A small sound classifier, trained from scratch: widths [192, 384, 768], 15625 training examples.
Rows from block 2 of a small sound classifier, named by matrix and row number. Rows with one number belong to one channel. Each number is 128 + 32 x the weight over its row's rms, rounded and kept within 0 to 255. All counts start at 0. Numbers have three digits each. After the name is the row's rms in percent of the matrix's.
After each channel's rows are labels from the 100 clips, of 14976, where the channel reaches its highest value: "peak in band" is the frequency band that holds the peak. Only what is clearly more common there than usual is listed. The data: read English sentences (LibriTTS-R). In brackets: how many of the 100, against the usual share in percent.
# convs1: 3x3 conv (model.blocks.2.convs.1.weight, 48x48x3x3, each kernel summed), inputs 0-47
# convs2: expand pointwise conv (model.blocks.2.convs.2.weight, 192x48x1x1, transposed), outputs 0-191

convs1.3 086:069124133099115104105124102143136125152070109150103110083128189101101139084110086189091165098119095163104187149110112116158184163110109180106163
convs2.3 105:119111099106101136186095100123090159117099073087113098069152132123134127125071111165097075071146120136106068116153165123076113108148094108146128134116021131112091116183101113122057102147108110135121087154107174115114045172128147134088091079135115133138099108130143096133117097116132134186105122103155147111100071079092117130090113142121112124135159125089145128081158141146080107153238121186103105105131136105106141080115090109111149111020118139088103113149121101136097130137159099113108148105083115109141066114098081147132149167103073092082179076068110104088131090132133155098
peak in band: 500 to 1000 Hz (81 vs 15.6)

convs1.35 109:078116079102075106134113136149089115049147146060061079110161119114083108098129140079125104138119141118132072129141163116087130144132165084103117
convs2.35 093:158178126101125106133117119141119148158141144126164120116101089176097198144147141080171133134147134171084083130190155146094158138141146109169108221079137134091119068150178115104144095140143098139091164206100111102086107118117113066136101099041135104172140154179091129126116149117079163083121127146124149135150127138165112184164161122032154107207083141138096138123119120139111110191161131097167132181118178114095178132172129077072117127149109076123157115092141115178104147154184137117172088110124148150078157151147096145175149129130138155136167102124130136144056155082120166143
peak in band: 0 to 250 Hz (54 vs 9.4)

convs1.4 112:175128162192170133139125157149142174142128142129146136109046074141202112179142146111115149140165153162152125147092099176076142086147163117114119
convs2.4 109:055106133152088048155109105097148162109061072090081146088191138114114100093157091185129098124152146125084120119167108146104145100093139143047175125145124136133070126106102083101122104137110103144076139117096111110074078101173126132096104121123103217147129090157153162212096174137103124160150117092092110200122149127124096129084170094103076134122152115056144133110112191139105133099142115148146111140069142118073161155113088094081091074141082112092122121190138102146123132101174105097141121134151077113143198112164105167129116140092117103158147101156093105114118129111103110160
peak in band: 500 to 1000 Hz (72 vs 15.6)

convs1.44 112:100111179095146167122161097100164107125180152105093180070165116083097132146140151141137132147148075142217112109191103124121136097173113111141112
convs2.44 106:104082040060116139091106076129137189177146059121099078101128035122131148133144102106148129145143110128110123146118158098164090098136141096119081141084172153125100032128130137054141103126097093085122131123138094066137120120095134154081142114110131158183093109108125120159124161136111140092171147047085180120098098142147071096127112070098183099131153093125120093146104124147087147150120115114125107125174120150112126102204095091113155130137211124132087067067158103136170128110132077099158119141086128136130125153171155076101112115116126138137110102081095166116177096099101105116
peak in band: 500 to 1000 Hz (62 vs 15.6); 250 to 500 Hz (26 vs 9.4)

convs1.33 087:123069119099102170094130157166117141095142176111101166143138094122118148132157187096111148116131128144163068175132147178037142117103102097079100
convs2.33 095:100121111090162080150117126084094134078116100106101129108135105134122115100159099155126137112146150097066149144174146123135143089112179068124089111142108189105101129159077151133117070174093091078083148139133146115124124116107172161095096120126119093197112090187098087151100114073088096171123062129124126152118134092106101085073133086105077079106151123100103119150139175147072102108120153118090120129107122120123144131116092069120167080127124171131080113118177165110076068067156163109090140099137107202228103101112115148082159098113089094142098117139118211110105073128130139065
peak in band: 250 to 500 Hz (44 vs 9.4); 0 to 250 Hz (41 vs 9.4)

convs1.1 136:169131139167143085153165160172136164150149120136139181127121157147165117136106117192082170183140129149117209170099124163202158136121142140151152
convs2.1 110:086120075091091107138109089106099141113119061066115077096112132108107133113090126133087083136165104120092098113129134095112069117149125094115066142083100140121082112215112093136034085128116119097089104094160107130111094146094142126100111136105106112150111091117132127139087148118138139147115161056140210078073127125084115109076130148082125081138128078099097106082141136108127087125145096110128061084143158078105097129139101053062094141080129109110074053095108095079119145139150096064111154146110104084117086108141106107083109180088109128110134093085096127132097106102088114111
peak in band: 1000 to 2000 Hz (80 vs 18.8)

convs1.10 132:150097078146117150122085104043090125119132119106127142128103151134123127132137157072160107107090103056127114025120138065122146146118085142125136
convs2.10 102:118085132137140124133145160165178106150080164094171107076154144110157085150134134122155170140095125134176100143084153112108137132122126166119148083183070070145150201108161088104137129101146157142127073151068183155116144156132140063105114188080179097142130168133129093146138108154099044116129077089068134136168105168074148164105120167147062112111138151148107114153130094120201135152140188093114170101129140170125138167081145110094095107133081110128135127096078119126118176076127162138101092064122078074134144096105080107142128134198145102185091155123178097164105149174112101122
peak in band: 250 to 500 Hz (59 vs 9.4)

convs1.17 074:101070099089153147174153150127098143162186120104145088181123099147104109109063170094135074146127151115106152124152205090145119117123077142156100
convs2.17 101:174143099083103076155145123154105158138152126073149183127134118150109153099112095079149087115094113133133067198160152131122135129150173154130143163106103176096132073129150167121123123177103140130117173149110141129056077169094081121123123126087120090163036101106110109136106142066143148142168144153192148118123094105097092150134122096094133080127125096097031122136159087112142052128123133162139142190095131085115138144150104120134136066062116128075116118135160123124135152162143125045090097126110146184132110192099071129147178088146145105179160085115110163173106169098135183112
peak in band: 500 to 1000 Hz (95 vs 15.6)

convs1.36 105:170095095161119116108095123060120150135135061096142112111117145108176112139122122074144062172108126072082119047108104071112112138139115127126150
convs2.36 089:121078127151158086131101142162189105120113143132159106119122097110126064161100133108136136084094121095152181164105156129105121083111118110110154050146117064128157160152109108121162160122144134144102082086064142162154139181154163068124179140118156108134152141148104106139134077184071099173121048092101092120191098166104174165118098210143099129083135119165147076124143107149147126142130154151079141095153117130157127160116136139123091100129130149159170142113085157171149124074108164178155122117135088102190149077059154131137067158174160114169137141080117130190066183149107070128
peak in band: 0 to 250 Hz (56 vs 9.4)

convs1.46 130:132143086145069094115115155168067153047141137063062111090139108114116124123128136109089133175123137132108087156112114152082104114133171084089101
convs2.46 093:145179095103147110115110117101123095130137145090125113092108114176080209115143140098142091109180162123105071116178133163065179135161128131177126245086125127147111104152098080088133137121131145131089191154134113131135092095162093083098139143056142135157107155159149173128159144134100190112103144155136140179140136175147121168139151152055127102188092097153134138130111160183111082124131138098169108138080210102082132113188138066063128116147115127129182156102101073169138166148182134145149111105137174122112126173174119133170144144124165131098141115145151142118070155076149099111
peak in band: 1000 to 2000 Hz (68 vs 18.8)

convs1.20 068:103104148120107119090130115149161174165136124110100131121160092057076140177105086158107183183112089155165128146142092165091066087153154118111097
convs2.20 096:099119167116150168094121125119122147160128084180110091145099034076086104142095074127103122082110098075091118130084138065162093107098082114099104125086130169118125090117113152055140082102108154066144125120174095106135138118130128131141146157137092112171133132105126157135108200108131163116146142103103169078069176104149087068156146114079163100140117071121125098138084131070080121123149101120145040108141137076082089085213143126120137178106187121109124094100163151111137140117152070167160133142147096133141138143156132060050108139123071119131107083084107143136150153134089110134
peak in band: 500 to 1000 Hz (66 vs 15.6)

convs1.11 118:147146085124068127105111140151086105080114155067073111105185163104136142075135120143116138161108140112120104160130148155118150137142198170056079
convs2.11 105:130127145095060135135086143124087087114160149111085118105141146161117172089112172130207103061119135137125104093174163158046133124156134160192131186109119116162122100090127076074110126125139151159156128070115121093106092159161119064083128127162179193152079160113095131138137102130144187116127106156182086150096089097110137181150173148115122087179133132138103113169085167162149110138110118126098149108044198117095103189175138118154093159094136122117117110144113142101104138113135139085064084070115183095118129185151095128142141069172140125149124099163126085170113152158115130088
peak in band: 1000 to 2000 Hz (74 vs 18.8)

convs1.21 113:075111103102100182122122084131138113127097174083095111116117223144066146095126107142136096110080110103104147110121144105142136216109097124156114
convs2.21 098:131095083128127144179090134179121151184101153101206142078181127109118102129135144175077082138137133159131078127135153077145138152176113099121117114097060121111146115169148119102116157128145110126098096164113194122132115157105123134109093105054124085115156138126129051094166107146154130164071113163126186127149100155099073127159110118144115122138165130128124180098207117122080119185240163135113103145147164136150107071130170100169114133136093113137136100113149127161132166143123127130136172103089125128094072119118117117146122189144074104085242128135098113100087141173062140160
peak in band: 500 to 1000 Hz (83 vs 15.6)

convs1.45 095:111192118082119111128124137120134107110159116137078102122229142101114115117076118148085120154145112075146091150222140107110147152163160111107145
convs2.45 092:078145152086091151091139142118106142126143083111131120070099095119169176131121120151149123093187103136093108117144167108171100115167133101112086091120148145080164100112150162074139129132070087096144144137064112060101114150141173109096064104114130094175114136138115130178087088126107091164170123097134105143093141127206136158146108083101136042151138148046128084109125175095137172182142133124133136132064147119088115153124144110136147127130160135112039064111134120175071114128145081118133143105090094139162068134137126119086104104110118146126136112166057197129106108147039156078
peak in band: 0 to 250 Hz (73 vs 9.4)

convs1.32 078:134172132150141138112105199109106161110115154105104094167152109175139148139078177102133161108171147088151103120161177109100134125200177120104059
convs2.32 111:163173123107086106145143116114091171114121088069112171159205109142211183134150113108151156110148060142107129151206130167064108108150158128117136136140143109091132122145190141135076122097119076145113126189052122125121130149107172154131117095141102158112147119114158166191087154123130115105216096154109101197147096119126143123127153130138107182181125186094128096136129159150101127177113150119161180163069168108121150190155117158184099092119087099138152123112115176113088031138146151123132112111100148131114143116188098134166127129169119109180132097147120136174177139116071125103
peak in band: 0 to 250 Hz (49 vs 9.4); 500 to 1000 Hz (37 vs 15.6)

convs1.18 096:079161083145098121157114147127109102122190117135093091152193081103120111057070119100094102110147134068138079166166141128090143128142160087119125
convs2.18 100:180212118070111143110091125151063150092133113099094192095122101124147218142143158172169112092143115141091124136163187167136142123194148088152147162082124163111161071118146144119147113151116130128122158148080085103083117193090145110144070115104160139127136167161113135137060099113102142135142096153116079123126100112180152170144162144132151099207107131154115104147131144143135126203147129120176121157100129135138112178123115105153109118116133143145132084152220155141077106122155084110135106101082118175100128207128084168160169092127131133170194063178105150138137157120083158147
peak in band: 0 to 250 Hz (84 vs 9.4)

convs1.13 078:184066121151105149132148091107100165155134182126102161146094072088162142206123113095083151170136105152123085124104148147050122144144123116114112
convs2.13 103:142112085127136082140147186127117173101130141115087154142129139146165144090164036134099127131133149051141120172141160146075168059085173099127081130093109185122066141123068184168110138167073123087090114135150137103139127097102141178125134092151093100176144066160127108133175135116085062127113094118139162125123115139072080100092169132131127132103152162110071081122131108134093097114126150135095164131117092091160146121138081083080175067140139186102137098081139141095116043078128128159066142095088116143176123087135127092114141114157087141151117115079130179102118076090106135100
peak in band: 250 to 500 Hz (45 vs 9.4); 0 to 250 Hz (34 vs 9.4)

convs1.0 087:109118127148154085126089110093126125124064098119189094092138083078098128143163115066159127148094122094121090074103083146100106109134178058142125
convs2.0 096:115101144109209154108116151111161121099148147147091090106074096147074090252142156133127109079062152090130123115125119036164132117114096118125109097103124141135114153108103151146145125122143144123143094113163087170184167091140085077137092175095134119094158168156073126103127150107097127113045154114120102143106180114180108098124123132077173108145088119155142147128108085111119169144137081139182114088167132113092176130156137194141166125118111132129168133106109055164093066131120063168176129151216108124130139159081180137124110120124134109062137150104084122091102134133125103139
peak in band: 0 to 250 Hz (98 vs 9.4)

convs1.41 103:134118114080154127157123120047127128166137101156149078129127104111145127176098115107155101146165175081117157061131100063147148127141066146165182
convs2.41 105:120082101117135087172157115203138150108117085094093138143150102102096076125153080107116108073065107127156116228077163132119124173151148159071144119118093182115101111115095159129149056209113124123134113113110137152142116154113097114119121129119109142126084084130154157151157070089101105159154093154179103106128115087099148145124090064124135117078111135097088111126159121102156050086123125190117102135132133056130171127113048094163141086063139145026130121191116107147087116155138154111097158125166110160169143143096104110124184124140109090162181106090121102144117116118116152120
peak in band: 250 to 500 Hz (56 vs 9.4)

convs1.39 124:157138141131115059149173108174154142133124113138100168083161145095122114168099103196114173190139097158114185170141133131191153158148137110153167
convs2.39 100:070092088099114098113105104106104156121088091094101094085102083080136127131059091156094091105165111121068100117125133077123098096134113117089081135118098134147093095185140118093084085144098098100126099081131112113080080133111139121101057130114125101148135123125086112156099158116124128211098153055128131113080097123118089127115105137078150068129154053092104097072138158074106100140160102110137095083117104103060124129149095100096113129096122125115079073117116087140119108142192076105154158115116054098136124107123136114084109188097064143106143113041097121125096107107065125105
peak in band: 1000 to 2000 Hz (75 vs 18.8)

convs1.34 132:152141123100165132146116088089130105199172095197177093144163173134121091159136152141155083098150129108126116091180101068172140151117105129176137
convs2.34 096:142099152138073185101162108095090127122142128140106068165104080077147135127047157140188130107136073130139080135080142061144141180103071080083095110136139115143155116111137053143158100135116086151146121084149126092124157149115160098103131105122162133127145089071174088138124107081120125122102137121108126113093112101160099124122053117132177136153098112126158056136151145119179173174126061111137175091170091174129148134081115150108089150095175113070113159135044120129094178097161108165140169150117067105081113125122116099143155174110088136092135168086087091065122083133130091116
peak in band: 500 to 1000 Hz (77 vs 15.6)

convs1.27 083:148168085154100147091081139147091139077130133081101093108143090170136104137130158107104092130112143066150047102130128110073180148140191111109118
convs2.27 098:148187127083108117201103160129128091085112082099103156084157093090162169126130097117098115150138133203107126140185123131080117130152161079117101141177117068022115113119150112126092079093159118099088168184074141099128150130100159109129100092111060167121114107146143157144141133145087116092177058129091126153165083124165170146108155139076112118173169147088133111111045179151137133172114159084163137145090138121103133133142127097113127061130131096145107124137106131117091103173195159161153166103136118140092141116166117192105120142118115072122073110143158157115140059111065123100
peak in band: 1000 to 2000 Hz (50 vs 18.8)

convs1.19 104:109157133157143054145141119149090155183111142163141101083131177107148105138147130168063137139141089143087211154106132140144128181124157131140194
convs2.19 099:114123085104088122180107125144047116113122072087132082099136120119110116074053123149093092131156104097131070087148130120100048130149097090132100158078078146100105127184125086174059097137120121170097103121134156085098076139107099103123146105165100135135076096111168125129106085143162153118131119105174163099091112100080118145070154139115110121134143113130127117073182127133111124119193107164116098099154158040118098081140093132084122132060129124104119117110112087093106128120166123107070137132120143086114089118137086116123169189086123117114173026067076099083090122141141128101
peak in band: 500 to 1000 Hz (81 vs 15.6)

convs1.24 126:140149141148103081141161113159163136137112097156095126102191142106110133146118085197111176203145091130129148162189128138182142143156180083141164
convs2.24 103:124106125100123120109072113111101169114118094103099100093083065108114134134067095137105083099144127118087073112132154076151078096131104089090096138110110130140143079157148087070088102136109094070116093079124104096113123148099148116102112113113119101143107114099097108171116157114129132137102158089138133088102101132134067154117140132079182046147137041120101096095112121081087108134138076119149090099123111102070107085185098100104105128081163111066076016127130081141101122149180079112157140127118066101116129146124110092098133167133083111094127099039078122112120100111074111103
peak in band: 1000 to 2000 Hz (57 vs 18.8); 500 to 1000 Hz (35 vs 15.6)

convs1.37 111:145082134083116180165130098077155125122179121138159108155180119127135117118105171083128091080149158081129111103199149060128165144135079130151095
convs2.37 103:152134083147122157123194178118139159189151129101117180160118155141180139151118112080137176151084032160137106171128169149102127170139122115088151076088141140106104132099142124151179123148103116138131083173127110101139161126092173147129130123101069090128129141086140128186181072118112052118149122124125119088125066130133106164132132102113170123160142210100081087108137102091088088172144164117142199141162082124205132161107109159173106112129172126066115096073133122158101085109127088182128150106089105067115142158105126087145157136186109193147143158133168140095152125132096120187
peak in band: 500 to 1000 Hz (97 vs 15.6)

convs1.9 071:095114128065084209128104123164110142141106194117116129110101165116136133152138120108122125087093138157111090163096122134029120191090118122116109
convs2.9 100:164130114120115089181094131119105168056104160127115130092132130127133112128078135167098126132144121083072105128126146115078111072084125067127081104120111165079054130168063153147117141155077082099086125125104179084136105132106188170115122113152100115173140094196147093143136124117072082177109100137119123128130097075127107121074155129132096132102240110118117119078120145142078102143143159135069139139131095105110113120110117083105220081136129216111097142107166126156103106082136131121082145086071107157191129093144095155112127130101103080100121074119125169110114099129102164095
peak in band: 500 to 1000 Hz (54 vs 15.6); 250 to 500 Hz (45 vs 9.4)

convs1.23 101:139138055120077129089073133147091138077159129107104077085148123124132082143112127108096084089113154123094039131145114096104109152120110088138081
convs2.23 096:188168084131152122155142127091110128112183142157120185121103109132144135116133080081091114120130107151110140129181125119087098097124101108123136152085135100044135101129137130180162130121135151085086161148116105101141137137077171139126133123092062091154100105130157179128115101142082128103187072195092123116132148175122180223116164116086110098150151111066065097118097165165127111127146158091171075197114105093113059093151125143099155128104174178147149143124119116199174144146198203187116179122104139139129138145166122162106103136094155063120108140159181167126116153122158106136
peak in band: 0 to 250 Hz (69 vs 9.4)

convs1.42 101:126108106164122132113074187164087184106110167121123104108132089145138171124166123101088134164111138147124098149064114190056124106157187123091121
convs2.42 089:156122156137176110144087054094121148057169111119066054114095080142044132139115147142124062082127119076107117136143114108104148144131139132147127178089142152132066119147060115129107111136160138122100139108153121161099124125119098079130149137077107117101108121151107188134110125095112187106094178165170128123105147088148132124114158168091184122156053097178095156137092102174104086107116101112157078101104202056063100081176109130115162077122123129075142121137140082140109147201128129145126096130149117153120139202135126145137175129057110127095148128130121127141062142075153115151
peak in band: 1000 to 2000 Hz (57 vs 18.8)

convs1.40 118:124142149119160118125132140153128124224145062189173125139109147121128095130116159165082144181168081184130154146099070145149084109089112140122133
convs2.40 100:128121133119119147146125053106100175142164101139103099167127082093080109095186121136127084118133109074140060120126109064166124135112100094085118143061131150132095086171116103105121076128132125121079126100194122087157159133126137193134146140071110145153099063093179162117099132044127158137165157094104172073044155106111085126097165100101116126141104080084105110117102148147119108107134071084124081122176161107116100123159029109137115140107200101097097075080125095102104151109163141107119165207109108104126139154151074105106132168087136104148131096096118110105136111109105135119
peak in band: 500 to 1000 Hz (68 vs 15.6)

convs1.30 081:094148074091109162138079175151102124080146185106122106127089184168088114093129129100114087097054177116114121111110164103103164182125132133108129
convs2.30 089:219122121145155165165087108131129111062164121120126150114143122142145143128121191134140130109147170147132100081134087101115105145154166098171096138114099078161082124110165102079088107096160121164122140123108180110130142140093109099097137067087210107080184159108101080108137097149165179079143094140103117188132136118103145169148154138134127095181141133164077210193125123173177081149136195059115148123093182163131097085133177129171122151142157094110138139099127182144200141162102109164124111074133130169130132109152126166155221108137084117155144146127131108143092162152126164105
peak in band: 0 to 250 Hz (79 vs 9.4)

convs1.12 099:173094055122084127150107125128079151086152111048120123130072107129156110151064129093101106135108160141091128145060122103069123098117103123118116
convs2.12 100:139127054121064098116166133167130125150142165108145116102137141173126165080119118094146173137150159128143090169134151152091179122129172175152172200104116121160134115127093116099125165126160159147106200108098122142079077140182131102071142168091139161184063156125099114177162125149077179140147122108110155126116129198096118157118137156120074110157136096161124100174122146142151097069131139138107129187080176119139144155143117104085140110125108121113145158115125057131155197129136148084104091113111159127133107118155092126170114087165186122199125140138165069219090217100141164103
peak in band: 1000 to 2000 Hz (56 vs 18.8)

convs1.5 078:130097124097180191148125069090086092159078113158149123093060154125113164116142083123165101119151149115078125098099127111109109144073107193119114
convs2.5 099:105130133170154147151070162093130117090104156167129137124135149134124101076057145129133115128102124081150117104094158126102067137078151084152131121125117131146065147144099086117143094141073093185135103089155155080125158146124123124109166057132179168125099093092212137098147069113100154107090113119158106142121135032098146160084174169139063159121144151143158091155138090173154123102076105132065138048200065101143111146106112143131146108128165158132127139115082112075139161118138134127103164153093158125143139108178077130110219127098125125091119092098125054120111102177155140149
peak in band: 500 to 1000 Hz (91 vs 15.6)

convs1.28 096:114085111137088113115105177153092148032149154058109092127141120122125131109138110110125121181093171098098063125120114150118113159146191099120082
convs2.28 099:143154094121168105140089100117129131087196145119102107077075154177092128156124139065151101086142141088064117104155116087110169141181120143182128168110105150112113120120077148091182134141191110130114186138144077124135117143147102081097160101059120125179074098171135200076168112121101176091113151175147135131144149170147119132110120139087090127156125114105120159144142140165116171164119122114123095149128186136118108081182109109087178092140166138168179190187095101099174177184151145189098140110142144192153176187165136194119134077106162096111146107130139125145111110107120085105
peak in band: 1000 to 2000 Hz (53 vs 18.8); 2000 to 4000 Hz (44 vs 21.9)

convs1.38 082:121097170109075158124178161192152142135162109118108160164118102165152148133101153163118173104116123216144120209127147150105119119123078150100094
convs2.38 100:072103134088105080140078110118122146083065105129138126098137131110166120146093099166122129115162083122067105140123156111105093069100119092098085109132104170136078105165108157140116105171093072099092126113105152103096060142120181145097092121161149118201159104164114089177066132110087079197114122096136117124125104085132125112071149132115089109096236080132123098079143148116116111145162144137088137124124107148080135137109103056110194094113126174116088139137167127182088083096150125096134149083096077153202123105124141129127117131082098100098134084130102148109113129128094186050
peak in band: 500 to 1000 Hz (46 vs 15.6)