From a checkpoint of a small sound classifier.
Training: nadamw at rate 0.0017, 16100 steps, batches of 128, held-out accuracy 99%.
Data: trained on read English sentences (LibriTTS-R), 15625 training examples, 131.9 epochs.
Rows from block 3 of a small sound classifier, named by matrix and row number. Rows with one number belong to one channel. Each number is 50 + 12 x the weight over its row's rms, rounded and kept within 0 to 99. All counts start at 0.
After each channel's rows are labels from the 100 clips, of 14976, where the channel reaches its highest value: "responds to" is what is common among them. Only what is clearly more common there than usual is listed. The data: read English sentences (LibriTTS-R). In brackets: how many of the 100.
# convs1: 3x3 conv, stride 2 (model.blocks.3.convs.1.weight, 96x96x3x3, each kernel summed), inputs 0-95
# convs2: expand pointwise conv (model.blocks.3.convs.2.weight, 384x96x1x1, transposed), outputs 0-127

convs1.3:44 57 60 39 37 40 21 48 35 50 47 53 38 35 45 75 30 56 59 53 44 52 36 29 46 63 21 50 39 54 52 29 48 61 39 42 34 50 69 46 55 72 59 39 48 67 56 49 54 52 56 71 49 57 31 24 50 59 36 52 62 62 53 63 50 51 48 26 40 49 42 37 43 32 44 40 19 45 49 53 26 37 50 40 55 45 45 52 71 43 44 51 46 42 43 48
convs2.3:31 45 65 56 58 67 44 39 60 83 58 34 43 43 34 42 56 68 28 42 35 47 54 57 54 38 54 57 64 56 39 55 25 42 55 69 44 35 29 58 64 86 35 59 47 55 77 56 51 49 48 58 62 53 64 51 45 36 39 45 62 38 69 70 42 61 23 57 54 51 59 42 44 48 41 61 37 46 72 47 67 64 60 45 55 74 64 37 51 53 43 42 37 64 36 67 62 51 49 58 50 46 25 48 53 56 61 50 47 44 53 43 72 61 36 33 42 72 44 69 42 61 31 44 55 49 39 53
responds to: voice: female (93)

convs1.67:67 68 44 47 50 47 68 52 56 49 57 46 47 52 43 51 58 61 55 59 38 69 56 53 55 44 57 47 49 37 43 61 58 43 46 67 53 53 51 57 64 50 50 53 33 39 64 60 26 40 40 37 59 48 60 49 86 53 47 62 50 72 46 38 47 46 61 77 46 48 54 49 60 48 48 45 30 50 59 46 40 47 42 82 34 70 61 83 28 41 59 55 43 37 20 66
convs2.67:37 28 50 57 60 68 46 46 44 56 54 37 18 18 38 49 32 47 58 52 50 45 38 49 67 41 27 55 62 51 64 33 71 43 43 43 53 32 65 54 48 57 43 31 60 34 52 38 65 51 49 59 66 38 32 53 27 70 40 42 27 46 20 29 55 47 29 39 51 46 40 27 48 59 51 65 56 34 43 52 61 52 32 41 56 40 50 49 49 20 24 36 71 62 54 34 46 62 17 59 65 31 56 33 46 57 63 64 46 45 46 64 41 49 51 39 49 38 40 59 43 47 40 41 69 49 53 56
responds to: voice: male (74)

convs1.6:60 48 46 56 58 34 34 34 63 44 46 50 53 53 49 51 70 56 44 58 32 53 46 51 30 47 57 42 39 55 55 48 42 42 54 54 44 42 57 27 57 39 29 48 59 80 45 71 59 47 45 59 81 39 45 43 57 53 31 28 58 66 40 63 30 42 48 52 39 50 51 49 32 56 49 34 30 76 72 49 50 48 36 64 33 61 33 69 39 46 38 43 40 43 29 51
convs2.6:46 41 38 45 39 63 47 53 38 63 63 21 42 51 44 55 61 55 46 42 40 40 41 53 66 61 56 61 59 73 65 78 35 32 78 53 28 36 36 53 33 57 48 48 41 49 65 53 39 55 74 46 42 55 53 25 47 48 44 46 68 60 48 47 31 47 33 47 45 32 65 54 55 38 43 42 43 51 53 58 38 50 38 51 45 53 58 46 56 42 46 63 64 70 20 46 54 36 47 44 71 35 49 36 41 46 46 57 45 53 70 47 56 47 48 32 70 84 68 55 57 43 40 57 39 63 24 50
responds to: voice: male (76)

convs1.60:33 24 46 65 58 51 43 35 33 76 46 37 44 37 65 53 70 50 46 42 49 37 60 43 63 49 40 47 42 35 58 35 32 54 45 47 73 48 48 41 60 51 52 44 49 59 49 56 20 48 62 61 44 51 50 41 23 44 45 58 49 58 45 55 44 55 52 40 34 49 64 25 55 52 45 55 31 29 68 39 43 40 55 25 69 35 33 32 60 57 65 64 58 50 68 40
convs2.60:46 61 45 57 38 44 50 51 36 60 68 58 46 52 59 46 59 58 46 67 64 46 76 61 66 57 63 54 38 27 45 50 47 66 52 32 45 77 49 50 61 55 27 79 41 47 43 68 53 53 38 48 44 32 45 79 61 39 58 54 47 44 49 63 44 57 56 50 50 37 51 46 52 42 47 47 41 24 36 57 39 72 64 38 61 57 45 33 54 59 49 62 37 65 57 58 31 51 54 39 55 40 33 49 45 38 47 59 59 43 81 55 57 38 50 58 57 74 59 41 66 71 35 76 47 61 60 58
responds to: voice: male (75)

convs1.56:72 69 52 46 41 36 65 64 60 48 57 56 46 62 60 37 55 50 65 64 36 44 60 44 51 38 43 43 39 48 29 55 73 57 60 44 51 46 51 48 51 31 54 68 44 39 72 48 36 51 34 40 57 43 58 53 73 58 44 63 54 73 45 39 41 34 43 77 41 49 59 48 54 45 41 36 35 61 73 39 50 50 37 81 45 54 36 85 39 50 56 47 38 47 39 62
convs2.56:45 45 47 44 44 70 28 54 53 47 55 28 34 19 47 49 38 51 66 35 30 40 41 38 48 52 53 30 50 47 43 62 36 43 42 47 18 39 43 52 33 59 58 48 44 30 28 49 50 36 49 36 56 33 42 48 22 46 48 43 48 56 28 31 42 26 30 47 46 22 54 46 33 49 57 29 49 36 39 43 38 44 22 41 65 32 46 53 37 47 45 25 65 45 52 33 40 47 26 67 43 51 42 63 48 50 60 58 37 55 52 66 59 48 36 62 78 43 44 55 55 41 60 47 46 49 49 62
responds to: voice: male (83)

convs1.61:60 45 43 61 47 65 28 47 55 70 53 27 48 41 63 46 64 63 25 39 60 75 54 50 36 60 56 51 20 53 45 52 40 56 40 75 36 39 50 49 62 56 32 35 50 50 46 65 46 40 59 44 50 54 62 36 68 36 45 49 65 58 47 36 36 60 48 27 44 62 54 56 61 51 50 63 29 48 61 40 41 64 45 47 28 54 42 41 50 61 70 44 77 28 50 48
convs2.61:57 60 62 50 64 30 68 35 46 66 28 56 36 53 25 67 48 42 58 58 51 69 41 31 52 29 33 51 42 40 54 69 52 52 45 49 51 72 32 56 56 60 49 58 46 43 38 57 54 31 62 70 46 58 49 64 41 64 39 61 74 53 36 64 51 52 52 48 32 41 54 52 56 54 38 46 64 61 53 50 35 48 46 50 46 56 72 66 61 17 27 52 64 60 48 27 63 58 39 51 78 45 41 57 43 60 50 46 46 80 44 69 43 58 52 54 42 38 59 69 38 67 50 30 70 62 48 28
responds to: voice: female (95)

convs1.91:46 49 56 46 31 32 72 57 36 44 34 46 66 60 51 54 47 38 48 34 26 54 32 65 34 47 28 50 64 56 33 62 18 41 53 63 34 40 46 60 40 49 52 39 43 60 70 38 53 44 38 56 58 38 59 33 49 44 50 30 33 67 50 42 57 45 52 46 47 47 50 64 61 38 48 33 42 22 51 56 39 33 36 33 59 63 57 30 51 51 42 52 32 53 33 40
convs2.91:36 61 38 37 52 43 43 64 56 60 42 61 46 53 62 56 70 56 24 55 40 40 68 74 67 57 49 62 65 48 38 49 36 48 46 44 44 48 44 46 53 54 60 53 34 61 62 49 40 57 37 57 56 54 50 41 54 54 57 46 52 71 60 52 40 24 47 46 67 31 50 74 30 32 68 64 48 50 37 39 70 61 61 39 54 67 35 33 53 48 48 47 32 44 72 63 53 47 57 46 61 63 48 53 61 37 45 62 62 30 39 33 34 41 33 72 41 52 45 77 41 32 59 41 44 55 37 48
responds to: voice: male (89)

convs1.11:54 69 53 70 62 51 45 47 32 58 37 61 68 31 49 42 58 48 57 62 51 46 29 38 41 56 42 43 71 29 48 47 45 37 46 37 58 43 51 57 60 69 58 62 53 52 57 30 21 31 54 47 33 46 31 28 33 44 58 42 41 53 46 30 47 59 51 48 70 49 36 44 30 59 49 53 59 52 48 63 30 40 38 45 65 71 70 49 45 42 55 28 50 48 55 75
convs2.11:58 40 56 74 58 52 53 48 46 64 68 55 57 46 51 45 51 51 55 46 56 54 54 50 56 41 68 55 41 48 64 38 47 77 61 56 44 46 55 55 59 52 47 55 78 45 46 68 62 57 44 54 47 58 73 59 53 59 58 41 56 38 45 64 54 62 51 45 37 72 67 62 51 52 60 55 37 50 26 40 56 30 45 47 35 54 64 64 42 61 80 61 58 41 51 58 46 46 45 37 32 36 45 64 42 44 24 59 38 41 41 41 37 61 46 57 46 36 43 48 37 58 44 28 48 66 45 38
responds to: voice: female (94)

convs1.90:52 46 51 41 43 63 10 55 43 58 72 35 42 51 53 68 35 39 64 43 65 56 65 47 54 64 61 38 33 34 46 39 60 61 46 57 56 49 48 36 51 47 55 50 41 36 34 52 59 46 63 43 17 45 46 61 46 48 58 54 48 28 45 61 58 63 50 25 50 53 70 53 53 53 46 65 52 26 45 39 16 74 39 40 50 36 53 38 56 53 55 54 59 58 59 36
convs2.90:53 38 36 46 59 57 43 43 23 48 64 48 47 40 58 46 39 43 45 55 44 71 59 31 41 39 45 37 38 28 48 45 60 55 57 43 52 56 62 41 52 57 62 38 69 51 37 36 63 22 36 66 48 47 43 75 42 61 26 64 64 42 47 51 73 66 60 62 18 56 59 44 60 60 54 61 59 54 53 64 32 67 64 77 48 52 59 45 74 49 43 42 44 48 42 44 60 48 40 55 44 55 56 58 34 63 43 47 54 65 47 59 68 52 53 63 47 52 50 57 51 51 73 61 77 55 36 59
responds to: voice: female (98)